{
  "model": "image classifier",
  "dataset": "telescope images of galaxies (Galaxy Zoo DECaLS)",
  "image_size": 32,
  "translate": 0.12,
  "targets": ["shape", "edge-on disk", "bar", "spiral winding", "bulge size"],
  "hidden_act": "gelu",
  "depths": [4, 4, 4],
  "loss": "cross_entropy",
  "optimizer": "muon",
  "muon_scale": "original",
  "batch_size": 256
}
Rows from block 4 of a small image classifier, named by matrix and row number. Rows with one number belong to one channel. Each number is 128 + 24 x the weight over its row's rms, rounded and kept within 0 to 255. All counts start at 0. Numbers have three digits each. After the name is the row's rms in percent of the matrix's.
After each channel's rows are labels from the 100 images, of 14848, where the channel reaches its highest value: "place" is the part of the image that holds the peak; "patch colour" is the nearest of a few named colours to the mean colour under the peak. Only what is clearly more common there than usual is listed. The data: telescope images of galaxies (Galaxy Zoo DECaLS).
# convs0: first 3x3 conv, stride 2 (model.blocks.4.convs.0.weight, 112x64x3x3, each kernel summed), inputs 0-63
# convs1: second 3x3 conv (model.blocks.4.convs.1.weight, 112x112x3x3, transposed, each kernel summed), outputs 0-111

convs0.28 122:088097148138132117130127101129142170156150124116098094141114118125132088108127120087141162174144111143111160107180164154135108137118128136118113149109132125168104137133117169074120099132181126
convs1.28 125:119121157133177113162161132143152136101095137154101167121087105136099125141144084161077159124113111107163149138122125106161122114125109161128140131139090174156121105112142123067106100113174142142127108138116081147113169119129111155107099147115130146117135132127130092102150112123122100108132134141120136140065179115086143113144155110141
place: centre
patch colour: grey; brown

convs0.9 079:136144171072114151109129135167159118144159128106116167118135128150112121147077127146146141099129106125123117098120121120124126124134083118122113134174076116137182109149168082163151119140116128
convs1.9 095:135140170115126114144137136171094131115119143165152103115108091138128186145128136124148117144138130146130114159112169098108157134128125148110105094159120136201152128136108156169132140131124144100107089047152133103158099132095115139107143138079123134113119103094130158141125127076137116126104132121113165115087125114098144129133112085139
place: centre
patch colour: grey; pink

convs0.59 105:139137167121160132128153136116146100136144078093137185138140125127117156158082083166125153126091121149107130132115112149143124120102118125157147112118123133071093138152127128150141172154173120
convs1.59 094:157088145118093125122117071099117125112117100142129141144119112126148093159120130086112149127129123100161116145081131163107135155107131146093138098136123101126167131148131121118144166152087134125147128146138133105135136107177121097131099087124122089140106089107148117092129140135119172178061150150138139107138120153135142172140129139191
place: top centre
patch colour: grey

convs0.2 111:089128126116126124099108127145148123141117143074172122124119126145141175149130180118103093132096080106135124147141103088138113069139148151137127096143122129094151161121134122089139131112084145
convs1.2 100:109115126085149103146130145097163114169101108124112118161122110140111156117130144100136151101160128156138116148116121125093137111154119135090164078136183126150149143111157148110136143117123132141106127044108107197128137125116127152123096154150123104098159171152170133129104111163145105123130112144118114156128174164135109137147146104141
place: bottom centre
patch colour: pink; grey

convs0.75 107:149167098105095096127154149109144107119111100128089161152133131127126142156101109152171175100136150175151125116135092126096167150099104124127137109116121160114115142089162151100116107116144100
convs1.75 108:107153145118134165116110114097104121161096131141182140134135122110135113104130158152110163096128129153147160116140143111097128146132155140141133122116129065135091160138139137108085147150151115179092126159112111130108127119123096168151073156152169122103134128140173142153197155129133116091120102124155121135148136122141123194131129138115
place: middle left
patch colour: brown

convs0.86 106:122083107139113137121125139135151135081125136139151139140111108180134105116070143201109102105129147134153084113088115140168147152106126148140105149141100131154107143155131155141150115109104132
convs1.86 107:125105099182106160113104177177113120101117127115152105119145141129118162135080117092122113129146112124140111100123105083124162073102130124143144112156122150158105155107149135153135137106161131079127129104142128093143090087123150085151079145121118122130074155107089090113133115123106148150139107107111111133153146107111144115130136094156
place: centre
patch colour: grey; brown

convs0.44 099:099116135129137187148083134136172166123156102125098077104154105119144154120142140123135118153161126129103120102096141113118117105118118141073082112156100143103103102146101103105106120117142139
convs1.44 114:108135148108137131120125142141119071086104118178104142139094149126159166115159143165134090149102109111112133146121169126163145098105169171136114157105095146141101098140107136178117087133135117118191137124168150141123121110127131081133147093154125141139121133091125094154114125096126106136152098144113122113109092185111124120144109132122
place: centre
patch colour: brown; grey

convs0.64 082:127120142093127156087138127116080104148125100115119142102139104117089169090128062106087171133178148137136136133112139124121104125160082167111127124123093113154156144105115133143132115129128112
convs1.64 075:109160099109125121094132135132121135100091194149110112148144089160122097095128095148122144109103097154149184144139111127098092110110153142116160149110162182129141116126117143149150119151090137131144121138137122138112119147141098159135092150154091112121139095090120147147144156119119123144158137129099114165126103130093120158080185127090
place: top right
patch colour: grey

convs0.78 106:083107135131135135137108127096119105121092108189086145116106140161098120121099145079093130106091135119125118115116123121138137117087108158134175085117094121172124115097128156147151151125108123
convs1.78 102:136128142129105097177118079142145086157098139103142128116121178121110128153104135130113112080118111115147125106111111115120131089140126136073145105128143178099130143104154106132099110107115165145142141111168128161151116116126149118094138136106127178096160083157138145074107141146113180139117125113116099120100108122149076119109095133152
place: centre
patch colour: grey; brown

convs0.45 091:159122127114119073140110133129119113116138142169099108112118104135122173116127166125202139161146165172121109114094137129150137123151177082124117138115139130158104104132145129127102095148157139
convs1.45 114:143170174138094146125098130132144128127106140143104140138142123147099156117169158122160124136119127066129105138155146144139115120164106102150139159088100132174147104139107128142148135106124126143106151122142091059147127085123146121128198139137100161125104113126110148090150119132168162153107115130150125107158107180173110134109135125123
place: centre
patch colour: grey

convs0.3 088:151167115113153177153133115145094136102141129135106115092119151162078127156096102124118156159137121142114111129133112116117125110132105155141129092160087128155104121134148150156182115170096090
convs1.3 088:144105135171124151116120128137175121126117122141109129128135138140093131113169143172142104144092141114142181131076108138108130156118124146083121148119105108104085130103127173104156115130117093115137113086157138132119086114183148154120117153102123107082156144121106134123091153126093152164129132158116112109091152069107116109125135155165
place: bottom right
patch colour: grey; white

convs0.68 106:142151128105111154125082132129127124108147093110103122141093143097113129113143139130142108147062131086084084138153161101160096134114075145106114136107143092118124106135142162128092153118121111
convs1.68 099:141143136133163086164125095114145141112126072115116135133119109100099105103147146132156138083115125114108145150053120140131128118140106099149122103114102126120119135165147126072144103160110111161107125114092136198128133133143124128141141158105155139133151115079147137111109116136086079159111114104079109152138107147096113136130170127134
place: centre
patch colour: grey; brown

convs0.95 101:116131138135089116098193094135145142112175147115135127087115152149156111094123113144151097129103089133132112124127114113145125155179131155107142160099134133155134119113152161126124174089152093
convs1.95 109:124163130148163162135136133138107149136170162113104127111133108123130113114120159100124123157109090088135096135126135098139117106106119107095178128106100162154113122105108120121114122115144101209104125133144102127130122130095154091172145186135133109083142162120126154158141105125112165086104131114157099183138092130121119165132122138112
place: centre
patch colour: grey